{"model": "contrastive image-text model", "dataset": "photos of plants and fungi (iNaturalist)", "train_examples": 90422, "image_size": 40, "crop_scale_min": 1, "horizontal_flip": false, "tokenizer": "char", "vocab_size": 37, "loss": "softmax", "embed_dim": 384, "encoder_arch": "vit", "encoder_norm": "layernorm", "encoder_norm_position": "pre", "encoder_activation": "swiglu", "encoder_mlp_ratio": 2, "encoder_head_dim": 64, "encoder_fused_qkv": false, "encoder_bias": "all", "encoder_qk_norm": false, "encoder_layer_scale_init": 0.01, "encoder_parallel_block": false, "encoder_inner_norm": false, "encoder_moe": "expert_choice", "encoder_drop_path": 0.1, "encoder_num_experts": 8, "encoder_moe_every": 2, "encoder_expert_mlp_ratio": 0.5, "encoder_experts_per_token": 1, "encoder_shared_expert": false, "encoder_patch_size": [4, 4], "encoder_conv_stem": false, "encoder_layers": 10, "encoder_width": 256, "encoder_positions": "learned", "encoder_pooling": "class_token", "text_encoder_causal": false, "text_encoder_width": 192, "text_encoder_layers": 6, "text_encoder_norm": "layernorm", "text_encoder_norm_position": "pre", "text_encoder_activation": "gelu_tanh", "text_encoder_mlp_ratio": 4, "text_encoder_head_dim": 32, "text_encoder_fused_qkv": true, "text_encoder_bias": "all", "text_encoder_qk_norm": false, "text_encoder_parallel_block": false, "text_encoder_inner_norm": false, "text_encoder_positions": "learned", "residual_init": "none", "optimizer": "normuon", "muon_scale": "original", "lr": 0.014, "momentum": 0.85, "nesterov": true, "orthogonalizer": "newton_schulz_5", "adamw_lr_other_params": 0.0011, "grad_clip": 1.0, "steps": 4600, "batch_size": 128, "epochs": 6.5, "lr_schedule": "cosine", "final_lr_fraction": 0.01, "warmup_steps": 130, "weight_decay": 0.06, "adamw_weight_decay_other_params": 0.01}
Rows from block 5 of the image encoder of a small contrastive image-text model, named by matrix and row number. Rows with one number within an expert belong to one neuron, the router's apart. Each number is 500 + 50 x the weight over its row's rms, rounded and kept within 0 to 999. All counts start at 0. Numbers have three digits each. After the name is the row's rms in percent of the matrix's.
Before each expert's rows are labels from the 100 images, of 14976, where the router gives the expert most weight on average: "colour at peak" is the nearest of a few named colours to the mean colour under the peak. Only what is clearly more common there than usual is listed. The data: photos of plants and fungi (iNaturalist).
# router: router (encoder.blocks.5.mlp.router.weight, 8x256, trained with AdamW), inputs 172-255
# gate: expert gate (encoder.blocks.5.mlp.gate, 8x128x256), inputs 172-255
# up: expert up (encoder.blocks.5.mlp.up, 8x128x256), inputs 172-255
# down: expert down (encoder.blocks.5.mlp.down, 8x256x128, transposed), outputs 172-255

# expert 4
colour at peak: black
router.4 097:574423587528519445534546441536573531424407616564554453493465529436498576420491554513451468594475553548495513489488520439513494515502460480519486501400515560581459480425411447475490487510425486435588526505543467586512624425572471499526467429501518535537
gate.0 105:497557488598465504484498526505512451564466522414491496546594506488546443493475488521448450500610584534559478524493525495433549535555545546471471443467458530487510481426436451584496573464502479533405494462405473528448538533566502409522484524540467555484
up.0 098:467432491493557543485516502483493494551511434552452426436422489496530531474546447507485518474468512453443507458492452446509475489481507518529449527530501425428352494536555606471632457585554487541548445552495580467539584410557467556557433485458467477486
down.0 106:472532558538463494539415477584471488485487495517502499479385421436584487483515494543531506482506536520541512510478441511561409462519513492507449610411515353550519463488488526519493462539494457426452570485548454468443495507478472416380553464471556504658
gate.1 098:394508430503459537522400484481558478546479497496507433461393527514540492485480562496593453547487565483472515591433505579422426382523494573476443500529495419578443488542525531449605546504528508503474434497507505493494500491465454529459446543535450446487
up.1 095:496492513503506481560465480472510449599536463538543509491495414551520409498534464496609401503546482550509506498454500531454504412517495506575504542477509496470438453432433448422507543523411558426437493477477462489467472479456429552504531495547566457481
down.1 091:467498462536541619455487495451437428533430476505542551463631482482559531501454451516499488508559552425500458605512506564464461502445473453494496503533580519486417426509419581447451447462451438566510447482460492488531580528517530539478494454432547474539
gate.2 093:450505549534467490514521474451461516532540495522560544443498556469569483432535525534497575552520455542588423529551490590484495419564503459577513494512478488601534476590447529602495531486522516457519499544528509445495468354488514452513466527548487389430
up.2 092:458428403464471561473386467503528471401508432549552507507473451572495547542524501437533483524484581489453431467473538502582510471451500486443495541481497514459468565451546475472459589462490430493529497496524476498512507507495436521494458616407482456540
down.2 092:468453434474475486527405519478555488560547530498516506543571469567465479477517581471514526502548430467527503587565475537540535538604490537498549553499471527533520471471583505457584414541460512519487512493500506485521552466556425488468402552600567542528
gate.3 100:426492540537453590515512466426442449468502532576446517447511469480481419572453473505633519512512413464496503564486507465538522482533502435564428459593484412478460451504446572522525533473368415484496504512418472429430557453511462405501505469552574513550
up.3 103:444531464555434556550562455428396432505519506592460491423453472519495573630520509490590514507540445503443553504542495444494486492515479462498390497554487414511423510529467514491531550502357417463471573541425430480483517485464513408508411457525615527504
down.3 092:544406465408480491469536522376590500489420507513573594436552460503521411499529537502509582540402428553492494437466551533565505496469479411513592473574564541492453499587527536466529546482503573499529445433496551460491621413457563491609531546402465484507
gate.4 096:473580479563426500463517547454535426473486536541504483395512473519577535499487476498576511462550464523449568358571463527457475555489550613500476526523562458508510468579545482386576445471527502512515497490600479438419587438511558513451472549498491525493
up.4 106:544548399508436482521453530465518454505452474409428548450494501529580454505510416448492585535605526487546490441456449557491436504566590580492415579505510423579520527538457485557452426479538554489519559610619513436435497395420413504528448468432481489559
down.4 101:473547454579598594395552503448477519444510523561503552401529539487555435510604552471460527473475488514485512571572470472479568421476528444405449479464442524447458482385510426525585481557442437462642516485461486485529468474464499534540438416496435426510
gate.5 107:525664407555558472542498496495701482512529488458449478511536497572598471445455498501563481487548520420567426497518523552491427516498525476477544488459650457461502469461459463520471481475568488516570513581494545594524545464541460434501527474483449524521
up.5 105:441426564518496477442451494450362546510528501460521454599490554540580483558491504530484537513463505443524568373491552487469490509514452592480434529525510499535584482521477496505524551514433515499438535536422525521495411499473487472593504535472503463540
down.5 105:493394543479443475501413557573444514599374509505410373451522484474495453548483532469505449448483541504543527434522475511438436513500525531461440453503524548567527567515529510546507564537427516623512493484559510551398539477500495564516555527487598531510
gate.6 098:555546460459427448425627495495540510485527535525565558564437539523438454521605555488499583546535427468552486537401419513534523590582559428487448474638495551493462546561536440515417524567467442487564487518496462529430504540412420491494523397492548457510
up.6 107:490377466537437575515601495455460516519537430517423521450524495492510555511444458463465374517542455461509533546601549532459530506511509542493553518433561487505522456519529504555457566420531557455468448466533510438552583443510472540543445562552451410379
down.6 107:544558522510473516577474422484418551402555424547518483510511546561443466481473542539470550462466485534562567424493581491493517498559414554433444452428405535587446541559515596491568529453462485534599450540428443430490542566537593474519524483533575510623
gate.7 098:472559438514482481449546460454446440598558468487482506416467478454448526560566446514524495515509533515545523414518573617514491449519478517515457490521553507447531513530548493480562518496416472514503465431374413456533531378458536564424454548595489523456
up.7 103:629517529516530558558417484500512458372436538523531534576508484514487555557446552465589493534439434506429453515515445484509530548489478503494450496425535502601464514483492473486460434525517518463541510558594615479587472567400435391602595469511499511456
down.7 106:521542494507473505495432532480516449446585496573534480472393540500532469448438509535515430481514470427565488533467452542439541584473589438534522484529531429471480424489428557501535597453463466517535523561514518490525456434531637495459558514482525476456
gate.8 096:566617529521497436501517481503537379586503571426549559448414496504500512505620482514511539529538505435438514558457438472436490551467535496488484538413517477511550447525511503495542568463537519447565519410495488467562493535505505439525501388485459510461
up.8 096:453624540531421534427412496512500608523546502507503481451489478416442529511533470498481521556522583494461515483474495513446421451565524461438438498414448394515522516582490418448511498513544520519392511437559497606469435514531520490560494440502469559488
down.8 096:527496499548502466501558555422535413418454574471504446506418529498510469513503501476553434563549536506496488502597474550531518481429513494573454551535483422473546465450579561485481561546478564431489500472499588656557480504609499543568548458386518407556
gate.9 093:415564526405466471451485563520456484555442511492437549606510517539537568450545523444516464460540475469476515471488468491555498472445545424552485453492515476459500567472555458494488559529463503530497475463465521531481596462441559591442555450513587497470
up.9 091:470383493421603456481459492540526506442566517517540500522567535545500467523498504483611585560534457478514546535460440484496419476494516527537451487455453494570558523580529509482516413520477517474458451472386568398534601473614573552495514497508578477552
down.9 088:483535542484508548511505476509482517469512484521484602483429531519515519467521541473555463604530560398452493475503519534474472530518530526592530545487489415556500396480468552601472414565448415567547520543458497493530535409501517597543574510430484417489
gate.10 099:427424518433526457483575597485485452534520510418473406440566577493457505480470556444439587512485512509598497498467502481454628488474534460426517498587442524427534478422422458460563470489473473479484469486487590526461432589453491491397524565581436492487
up.10 104:488463563484538490509490414501441426520536440555485428484569494465395518522426472489550504521445432494548558582571581516535563528465529484500602499524435490468481515626517550510525431446510493518518511495468516506454429478465452480437558421463446489540
down.10 100:560419529514508482532509516458484465457568574584436484564609455491480509515554503515500564527469474450547511542594488489400512477525396574391521474489506522459524584484466519498468507563441619436529349566535486528434559555436540582454557537575383493429

# expert 0
colour at peak: orange
router.0 091:512513511534510507539462534507555456434534428597500446536441506446494594445460540535547602465474488513463442508440567546460550541454472502411559490474459564473595478551490421427479512545390470458496530514459578456525379552534520473522560496492550486504
gate.0 100:433509556578447480517574554435531535520596455509429499515443607504467484494502383511468448359495482550493456439506494537489506528516420453515536488529498469491466535469467511515540577473543573522483545534470520499566541551536395530435525604471515525521
up.0 099:440453479508421523514572554437566503465563476486412474505389662517502508415455433564474526368519529475543479580518499536538476506439470436514554501559509543420570516408566481513515521440562515461438574445447543554558431560499513540488560611505505450520
down.0 088:402516531491479512537477475557421562431351617521556563455500486533498545496563478479571454532455493522483500461512462511515402516545483469504494504428450451495490505524559457546433474486534476459473421494541574494602389547511438492488522426524553439568
gate.1 106:468544424576467507479576479468506489514487504557482531552527538561539481499546523548515453401474414500456358576467519523469432527520436493449550488496613507560526510478408489494540481461412534484571436509541495568420420498506538516541413475504483490503
up.1 107:465494470529527471450517392493528542516437555573484548517552480549534469559470462504527506399474441539477447558401494565502455551482435484487549512506589491547509521517324498469501452453456574487535473507504519592467511481558512468462423466512446463487
down.1 102:531492476470483464454429444550502509508514464503468514425574488490437587514434544433476464500433440471447473485509466630519468530429438514481490452500462434395571463524534391595418564478559548482517431553453455537515480410397513535491518484498515491453
gate.2 086:594465430475539543597474532500501494574533460391448530473464564532479553498462560502659485592523556542547466500464507528531524571488492535534552550551574577470539466338508502616541557480489507543465503551511439620482465530483527482406501438443554532505
up.2 086:560522527496553552542469501526516536539541557400482472389446548517466569533412594456619449615531566564524482431490504484526485548503527516561507498482499489457534499406546493523541576487525472514482441554451499550449451578446486462415508437464594507561
down.2 092:528536554571549451480455499456531512522524534450431468567593503601518456509419520530442510455439465501432481476529523456469444498479530491512605499477486475488554457489437507504500521425441544500523623518505440524538469479383518544569521460389567519574
gate.3 100:497442482508535454565494407426534580538520505520482552506469493478535476476493550518446519515572427546502474599512484504625503453485429533628485472442485489549519511508500536476480432443543540469543492453552528506454601509441410518493508508378517448462
up.3 103:478443532540483552542523453444562528491543438541471437484437485472499526449514553565432464568548508549481466561544492557593538461520497556581460505462420527522574530492520506516491446478439526489548451432577481577501575597400484452473472475417539473488
down.3 092:514569445503477491485571455451419456505533494428526541502430587539492554472564579531506488453525514506507551502484466505554473530477490581462538509557592474524535400502504460505451570444551534454531554450527540557479405510442460434416552455404480538552
gate.4 110:529555489465587467489455419497376521485521570445503553530617474447569514625451539496409434553454480471498510428471582458483495574654553553552450488512576455458597477506469546507530595531454499496474541478496446523545459451501586360492512404485445432590
up.4 102:586541471417505498582389501434501508497548463485527579512545497502555524576414466512558349462444467541550530541445450555561492452582427591504497529570547500427537481475488576511547505561464452470520461552460525492466502474520474427563429531491452404462
down.4 097:526607464502486484451554527458378524458539450513476523523538396457566419567461443453578511416398463451395428486562596429503529489476457531647583535557488542467530478508486551458452515602400510486489528554472443459420512509433477476522445489562594548582
gate.5 100:577485473460479528555561582467534465492505483458477474442483471495459538481482497607506496534505571385460455536489550482529377601521435419473501578441566501474429566510570458412386449512450478520391552525537577549535532558503561565435539513394501545429
up.5 102:521502514485458553511469511550504547504466546539448573450463400466478465569431500506477574385517405506480489504508513479487490467440478540454530508457442440492553452581463555500517550584447528484543466434482520525453422499532481490506485540440452533554
down.5 110:569493466522511513542480556552559501541506605553539538514570605519573597508458506460473583547389573409482530510562567482446502458406538461488520415528489524500514521547497449495510592473624455410526469493504466497563494463447503513487531453438467457455
gate.6 100:509452541480460548520439482494473452415454517486449514489541515549538495446519563470544421516467462571523531475484487459622523508463505560491457499510526520540487536471556496544588440432485512487457525513421531546550520369590543466485436576504484552488
up.6 099:479437474459513540440470478559419483459487484466508551501493547531520494448524559467551472522531485475516547417516511492557442593442552588472445536456491546532550519499515554578605500455448531481472503507450568523436487476562551495511407542524473570490
down.6 098:562435410495405477485504452564483516517454469491553583468482567435431485384435480488437545496508454503498567495495472501531466588498370462455471378467485516518450424511500640473558496471505504540485576527545431533456438583399534557484552520470532486456
gate.7 100:542540504540495515500447576542491501532527494444477544540457389417450505527515569407391512510530396554492488605501460539524525503394572516496593432487455476406597459434481476466463443471552471513479533375456489449554450682494407467403508617549550458507
up.7 102:430496541494492449533560475411571547538497443535516526486552643582576459426512455534628486462518568411463499429607592522445508448607410497555450573488553465572427540525528517498492537461516522471521521589472480611487523349468502513554533432448486498464
down.7 095:450421503527477561434509527449568454492560581551475564489421422550465544551463507464462526471504505536449484548519433471564473526558520501476448441512449479548562580503520422500484475522541606541446456523442565517552593466542418476400443517496557478487
gate.8 098:510544548459500375522536567394557498570444522533530533466588535391440516498435462473508495441470544492503587469585494615490490518497506486457510490556485520484547550513548412479470572473432529528480556377473500541461635459438517485524518553457562524562
up.8 096:584435545470531602445476419505460493435538529321508541431504514517508479495550558500472581515466464446530497528463555466501406579528530486552537481519531566535455490477506566533503474504502494501556472467506494522429458362520479543534478376532390479467
down.8 073:550511475494556482559399473516435436475406561475496539432421398542487572557467474559612501508598530479490553494469501537547445520436549374550532532553444424643465540446447527482453503521458595534486489413523568579472406529492421471544528406520439524499
gate.9 098:559534528511620489524518462553507572486503534415588522525520492498464513476459492608436434436467480482440521476521479508533584431594376603482521558437560605477540498599351462403505490436528491489460464568411507498461426485492562460476489490515472458397
up.9 106:511502507479581468554485516524535546430500533392593501502529489461463529498494515621463446432446448550394558445442496517469545467566385572453515506437563575451508483606434487444469478467522478529439537518505539452510327512406554471498464456524488499438
down.9 100:531599475487425499504535554486470519521462526495577403510500540522572510534484452551482423449508541513493440569500468435467484494510476486429571490606535477593637549530527502433535440535506523478557570569505492549513572465489511451442474518452532534472
gate.10 093:493450550472615474444484452485507509496537539570459498543458466473450501532529566562497460573492424547451433488445606477574492494541536521474421515503533421600520589489575497501595507479535555538629491567502454442467518444492414494502538392528502439507
up.10 087:469425524454514556440526423491608495491615463516462413504500455594501504477585570507510495450484447443520435524478544533445538356452574490445504525555524531470488566542523490548505550531489579511543496578466475392449549439402413524528451455510523425492
down.10 096:503471412609645450493555416473550479508436510500558403578610401548518428481493430434538424526535539570469522435444448480483560461524499528448569473475460468592492562452447612461474509477513498506537458574536555576495560503517528516581415495601491515504

# expert 1
colour at peak: grey
router.1 103:532500508547490413546486463473500435590578475544578514458463530557477534451485513542426482464468535519564535484488546449544561445431453507516438475447423482490432524402414586480496466500502425597539487567524456504490583448489456516556585420542488557441
gate.0 087:451538528416361505472514506616560519470420515402551579479474556511557426569477495594538502470461410498479419414454509472527516467478561545491572562496525552531527483513590516532600486460461559508552621491518484408528495425501516465584401499521527480472
up.0 095:554511545537494571407485509554513482482581435490513448513514429595429480540461553578394475597452478482533532443399472577540382571664502511507526479573495527541582501431591457516439494531513534529576552469563482579478515544440505497546429523441513533532
down.0 088:540501543410577539544466570460513646544458524471511508475517428559553629461545480499399415665471452521487528412522576588527559458481511567434481523534505496525483520465523466492431465426542485475524519581511558513553455526523450521512472573537484469457
gate.1 093:585511532503532530451448465525529495556457455475589491487462448538359591489540526473491551626491489499504468603496439478607555507480386461486444492590500511452460571495473587510536536562570381477491483472466516417473453476470481491411557531488540458553
up.1 095:411531438385537527515542457517530475399625447480465503609508543484552429473527498488505469496485474485541488477517523487478390573481572537508518513427500473565539455447517491513513392507401625473502471639524518503489599470540549563641456426479434443473
down.1 103:565491421499466488523532480371553465443474449492528513464529498499559502506479555534553427513446584558563494432449529566505448484610435449448462497471455483511586484472496495466444452487561486420475488475559469455383515588412456610495470517529464538500
gate.2 096:548544413490438424563458503521441522465585457464444457412547495462509482450601554539495505428487466575462496583433550493543496507406556508542558476512417481509536443499514464478476573568549501476570427585516462479544483510504542565456484466549467524539
up.2 100:536490453529390401509465515508466505476541468491391467429558466482489500480571493536526482425510545590503514543435516510453456495486537509549550459497458437487520441475548496445490560529552463490473463581560479482524403517513504506512515455514483534537
down.2 101:544427496531624515538535453502514381666501534574542342580545499558487476441511565521461567518497473467570455481495509476514558445562482503430432534564494507489474530478540463485587442515468557469475539528576486449534478523463535457503466496400417445510
gate.3 104:405475458502474494438518474543517512462541534495484478472486515564479522525554536507476521572493455454451391534531522553518392559608491429508484502554522487532412502461569538479502569504413546488547578605493544540319616488534454494493549510474507491517
up.3 098:488541542482547485533477445460514473528461575495484512543538463481481546449534470576480558396499538507477564505413428505421521421374538575423484479478492474425559528552437460468512496504621514546510498427662452495557434512555452504530513526544433491527
down.3 103:438489356453499431449550455484512515532469486481510496427474599463458559506496395564531482461449587446454414460552569421527511481454445587538445411457534505505559532649455554522589479496521515601472571537512532508495471470449511502622510556472502469446
gate.4 106:439572442485521382516440522558429488521469520472477519452464618492526486410583464443482505451496558564504467528482557477451489393453506539402560575522517552506442494432572460471505488448475543539491511538557493465513529477535541408462544445599434528448
up.4 107:507529465465515424506464504577397496488465501460459492462528587509514474433554464442461525517535580504517491502475570514477435459400558538424588564552454487537536431411483557505494474456502516515544496550470524419566442429654538421492575421504498503466
down.4 104:477358547540597552517503421487530598487488450550572457517533509519514472557503502477530401534428441423422541518494502433642551513530476576498542481480527421457545544545480462484532422551446575511494362519434509544503540497558587598489463497487565559483
gate.5 100:450563492521542514504567520452470507527480511566480535495497531505459474394480492503558548488500530555432507438440408474527516444472422444543569436542374464449459521430586525542546480528528497465492532549639550432569497410393516470488626486512582501536
up.5 100:430542505551550477469476493499485563500484491533485519458465508514461466454486503553540559496517484527481515449480413534529458487524448457501593434537392466444463528486589518513532498467555470485516542569591523448555514393454535445467577526468604516507
down.5 104:502466498473507463544440437500539471499497422493457490531454431515564380567497520562480502562424532525498517561427486498445517405457568473569546464414532494489500532594505491529560441447572530412428473506522481524455497441415511473459531417461532539471
gate.6 105:529438517448550450542514427519555478468550475465544483498561564518504449511414470471452377461479436586479598432576451474508521443456496572556484467551607537475574487447488547506510498437485563570504465509508479485510493425529472463494474568508478510598
up.6 096:484454538464425450489575423562571507482629571422514567533569571599568501552366423524415507535503475440509526448513518483469521444575561491472512504498602486490488499498476467522479469470566555545515525522461589507516474496514525523531470578571513540504
down.6 097:495398528509428510446495470456490480550531494429474514435513494449451475430477493520472659493637411452528538487510441507518467488565582493603523576473504519506453565485429503475483523559532469521447500467494514512413498516546449504491434458487565445513
gate.7 108:431522478544473442443544479413509454416398532413433455477425524478483476549513511514566569596505510504479499435490467504549531527506498569425501468585417499511537495490498473572491481487558480527464397534374501577636531559540472488502587491555481425422
up.7 103:500472533509516527539442527586513491551527510627478596577587558539507501483458446500515462399517486545522514525440522496367510495464496500441493480469604486501543490645499516406523469550503513500534558439539528407413490472484513531496465551500521567588
down.7 100:385491554555548561490513506501518483596392527597462511520422477505468490469542518453471497520496403488546495505417518565591509467475584420466551540490459575441555480492575492545546546538564546473480440583461429467463558507480462476560523487501524525480
gate.8 104:493487455519477411539513461462527544556520521507576522497443520518451558551534439543520572524535534435506446454539507450616564425472539515502550472557437476520476417464523596528560509510516423421553577517525429521518475540429466512600396493454515460455
up.8 102:465569516468458407509449445390513513515516553508629502511405509501487626532508480526573499493534499424519481512518444517566592433476549496480493420513465519494474411467526560512583464528461431465531596516496454518455525571449436548565428497469514490496
down.8 107:521605425546426544553338455487485468505471481447515498506532508575552519493481489552552513454498493474497507490573511463571448548521485476454594502516489457580509441487563433504594486492539507506537440557488492464557485559604519506500524502542423470483
gate.9 093:522545493448573553563381403512459559617531456471473497474518469472504595490447495493567524474491542517552574499549559462388505539549535483557467494497508459441448512545478366487517567567489479491562477502529443466494437448542590378547461504537562491496
up.9 096:565565492430474506541479548510454461482522490394463467417455450486581556546521481447484512477521594517461633470503534575395499554579502487529441544531504542351460496490499470513554512568453439524453431503511463496548465464479521430502497414545514403519
down.9 110:493450423485492459624542510578520527526569479493470513510501470410482616493558519524425537610464519582501563462508492459543486505445469395548491514502478494492524559457449515431398466476480505540498518524495621529519495491545601508475584488459421472410
gate.10 104:457452502511458485510549464473470531530514517435546550479456471452416474549484545450443532563509470489426504501427472488514614469521539531579486501596403459500477396518481470485584609524455498420517525519469539554498515521528479478484511461541493550509
up.10 105:558565482468566493503470515542556479424445457573515485523546531534575484455515432529535439450488549521593536513534538480474430508443493464467535509364600550496502634469561489522430384507546509601522476472512456458493477479450514512495512524485495498495
down.10 095:570434463607490453469402519475466461384406532468523663504469506455510522562456511485466484493446511536564429508560526452470516471533469501621459410563485492527448488488512468490538589467525504404530468544430516527465507468473449451546508535504421518426

# expert 2
colour at peak: grey
router.2 098:535428493488428462448473578540541459540461433572420564548465459479537374471503540437488534401498429519469538487420481478401549496477538488420456470567478523492495453527455537464542509562539532513575544446477523493622500499480405520577487587490565452610
gate.0 093:458479555497493468468412502487409487487509479614421544380468447393425492494515496557494420431482462489497526455498417471462534536512551472503488444587520492455493512458583532489469481554516465547489555373577475473459488512556526546485439546550684481578
up.0 092:455499584491513507478405486503458454512496491602429531373463459410444537469506492535466399423483466500507554427510416474453556508480551490489523445584525465469515515456603584489446463550508492542484553378575488489464513528552515572533431539548658462550
down.0 102:499529509604510536516581498504507503458398466541369657461591433503478518529537498490424428507519540488505467521450514470442439465554489563517367611535447530461590512405482402473433371463539545461471428479440507557489470529543447535447407463548531536486
gate.1 105:458425508526534461560490565501480559556527360538484576505527497428561412458492551442414503489452485475496446503507494516420488439530372582501492477455435472492490550541453498500476555476606558513496409501451504467538507584368488562591479535494482562490
up.1 104:470370530553538473561511586473454583529518376583484555474551511452567427484456554442446515466455452491490495496503517506436498439514380587513459421489394456470474530520440518463469533433570549485506417436452483499503551592386511516598521554463504557509
down.1 121:439563476453520496544434423506608485546519669491523460511375615509507423519500506557478639515486497466473475513530568466433505438508511455435578402533505510504347513513498459578446481530485490528504458445502608573528454480482593486530490529456579467499
gate.2 096:524559489484445438465522515456438486522499503545520472466531555480496462566548433488430397561553506547539426570413532491606465482439510495473570517439351523441605462527466521510492623459484514507525469536449464501567502492416530352524515468483417562589
up.2 093:410444459449468433467514545522504510521521452524493527478539595430421470633519505477474468585532473500502438474368567466544488428455524508450561507397331574444529456449452509543477549469498549564502499564488557489595457432425529499579472472497414545524
down.2 103:512396551527408487508557474543480632483417432524502451441463536511479465478488515517455522514493410502494594513544476598546551467490542581502423570553505470419566506531482474445428511366567522410465513500467480561507572504454563472530524487489424533502
gate.3 090:541651583465405364526431472446468448560592517579546413556569480523535560547485512574474497412477491460459558472517525558538508552462522574485483459437496560457482501526460518584492490554496519507485509566484459480533478552546504490520514495556530471497
up.3 092:550650580491436416528475519500474428505533501441505390541507479475524476528520540515522536416516489588478556513536528501507533504487507583501519466524497549504528495525551519563524488541481511482473587556507456484536484537435507503491488459555498509492
down.3 109:540508490477501576451475485528537488525452515490501474487441577575469423431506432497562584465493569520548508577585479509446484552452473506443453420516481515575537442484406482497539440414563531568490467418490501494518560573525495458479472520492469541514
gate.4 118:563459448402394474513610480482537582468493573531516481470584459557566521507492521487518492481593454466475465559375563460565457479518519537503562460537455499505495535518460446479503538599489502450521566514530505492541448548403483595551449501500539517532
up.4 118:545481376426395458508635511552485591489466557533552530453580464567546486477520539531495475510519446476487537555366566493560427423466527553494537478551447514509434588526434442480533563589464509443526571558515510490538531521385471630494379522502513545531
down.4 116:457489498531537610512568483600634526677508491497455466549516535558501436477550448537547496450521445530455521516439461519521520519504478499529576450559529452457572539499496604511449527513428582524518527460487556538473513520421567549514478501557436499425
gate.5 095:525407453462549494494498550538524552549461544533496422526495455475521460487503461480495491463525469567481516505472419510549434482529477566476523561486492512529492511535492403441461498497564548500459502489536516407597490583628533523505474433454423422576
up.5 097:526512533478468468445421531498468502494464492550467558565554550594495477435519459524522530499486419497492426477396590573455566479501450484459454513591445554550508537537561532542552535555530456504481508542525497511495485482428528456528387540517568404508
down.5 082:506515516504545463515405481540462531486462469537445523511543565413471512493460445484511453477572532498533519496529462511427480516476462490435502457428502442543421446512557410513459540539528589448534536442456490547418388474433462476523492485416582510597
gate.6 086:562510448432493472428481470486477487526467509475456542477479501473473410485452455567540557540511492503513445468548609501560478454525512490453495471573526475560490479528552473534533555452505435598540477463481452520495561567563423466473475485412446440552
up.6 094:467440544435534465450477519431503517502508474481391540455493482423522509465508427539476599524460453472439466510459496498622469520476543502388536566560442511494478541559559512485496542470530518534511519393507579443586509523570451508439570502511420486487
down.6 067:449535413538554459417498380454519528518454501578552541538575552517483576532534487453467523586464519536505415471476526522507510577456521446403528462474413407547460476528572496483473567521483517505489512542439508543469505497465454416501524554452505481459
gate.7 102:494494517552422504416487485471455513477466569493601540497467517492507512487457555417494566479493454518580405518496499550553561516417523477493552547576544519524562489506625486557605552556492470457450475543510463510516538489464498449411456450538442450547
up.7 098:447536520507442517418486434446502503469467483548562484482461585559502481584466578426447506500498438500518400561507549498516560527482543453531598575578490502520591530484567528539622496530511419493426411522488453498583536535474547509464427498554520409544
down.7 110:554508498581357451515538514436470407442452545496482479483593528508499456474512452512503476523510517497490504538483463497471470475478509586520394510458596368513542474583462479516413468426544593490521552539501591446579516509462576507537533437480471505452
gate.8 100:526559514535606469455493526445493538556500494557478451484440497539541546555498482512518532494567426465452492424440509543484513492492406604419446517382552508499566481643494440472567578467583529529470519485472482551419513574455499519588372451437518417566
up.8 100:492457486504529519430510545572546499465596460497524523510469532450434466558416483489500508522406488433426588502477649532480558508528516517433446447493445498467446506538496574440528490529507551450542459449453465464554512525473410593495507539481528456455
down.8 109:487434444480492456456476505503435498533518483563446463490514500515506437543465520475496531409413459476497522482386563502608505490478440521489605640479404489487548385514530497480488417565431509518509491429488504470600572529654568625511392558513543551589
gate.9 092:473476494552535563490634513536548469423520400440612570486483530388559520423535455463560523552468584484507568527528511529538443536562519491475467575414560432497520525465516508453449564504488562547522418494454510532527496446528433496523511550455501498469
up.9 091:567523547394472404481373430455460519517568606490536524415522478537485475593559496530518481453518509517558467459423471501514432475555468496505595471553441560503496491601451508481531478473540405453462569501619485497574444592506561464422533498454449532501
down.9 086:463521499555548568393565572480502494509491400613556575525463438478507570426546530539400475448512497500589516565449416519526486514463433520480472454543614562535512523446494490477538570512530583485456468551545556505410506536537546466588576562398516441515
gate.10 095:529434454482636472440525463414452487536389517606486539479410542586508523517481502510559534461489465510438480508620567438511626519455469542475492573518461476548543527509533510511538493507400478512398550437502460501531540536421458535372487519491626560541
up.10 092:502459497443492449560496606501540476456557428441500462535456447452446520569538494514533434528441559500529454534501441521470546526659562491499550497456582565448537451566512480507576508547643478458441449482474438458520414558526578604460568485498508450480
down.10 091:458521600574508539500446460423590478529595469494522521519509472431480462486513545495478597550489532524531521539540401428462460474505402549531526439522444611477459488498456520518606498494488442502534524529478389555551525510559500522497532415506505530497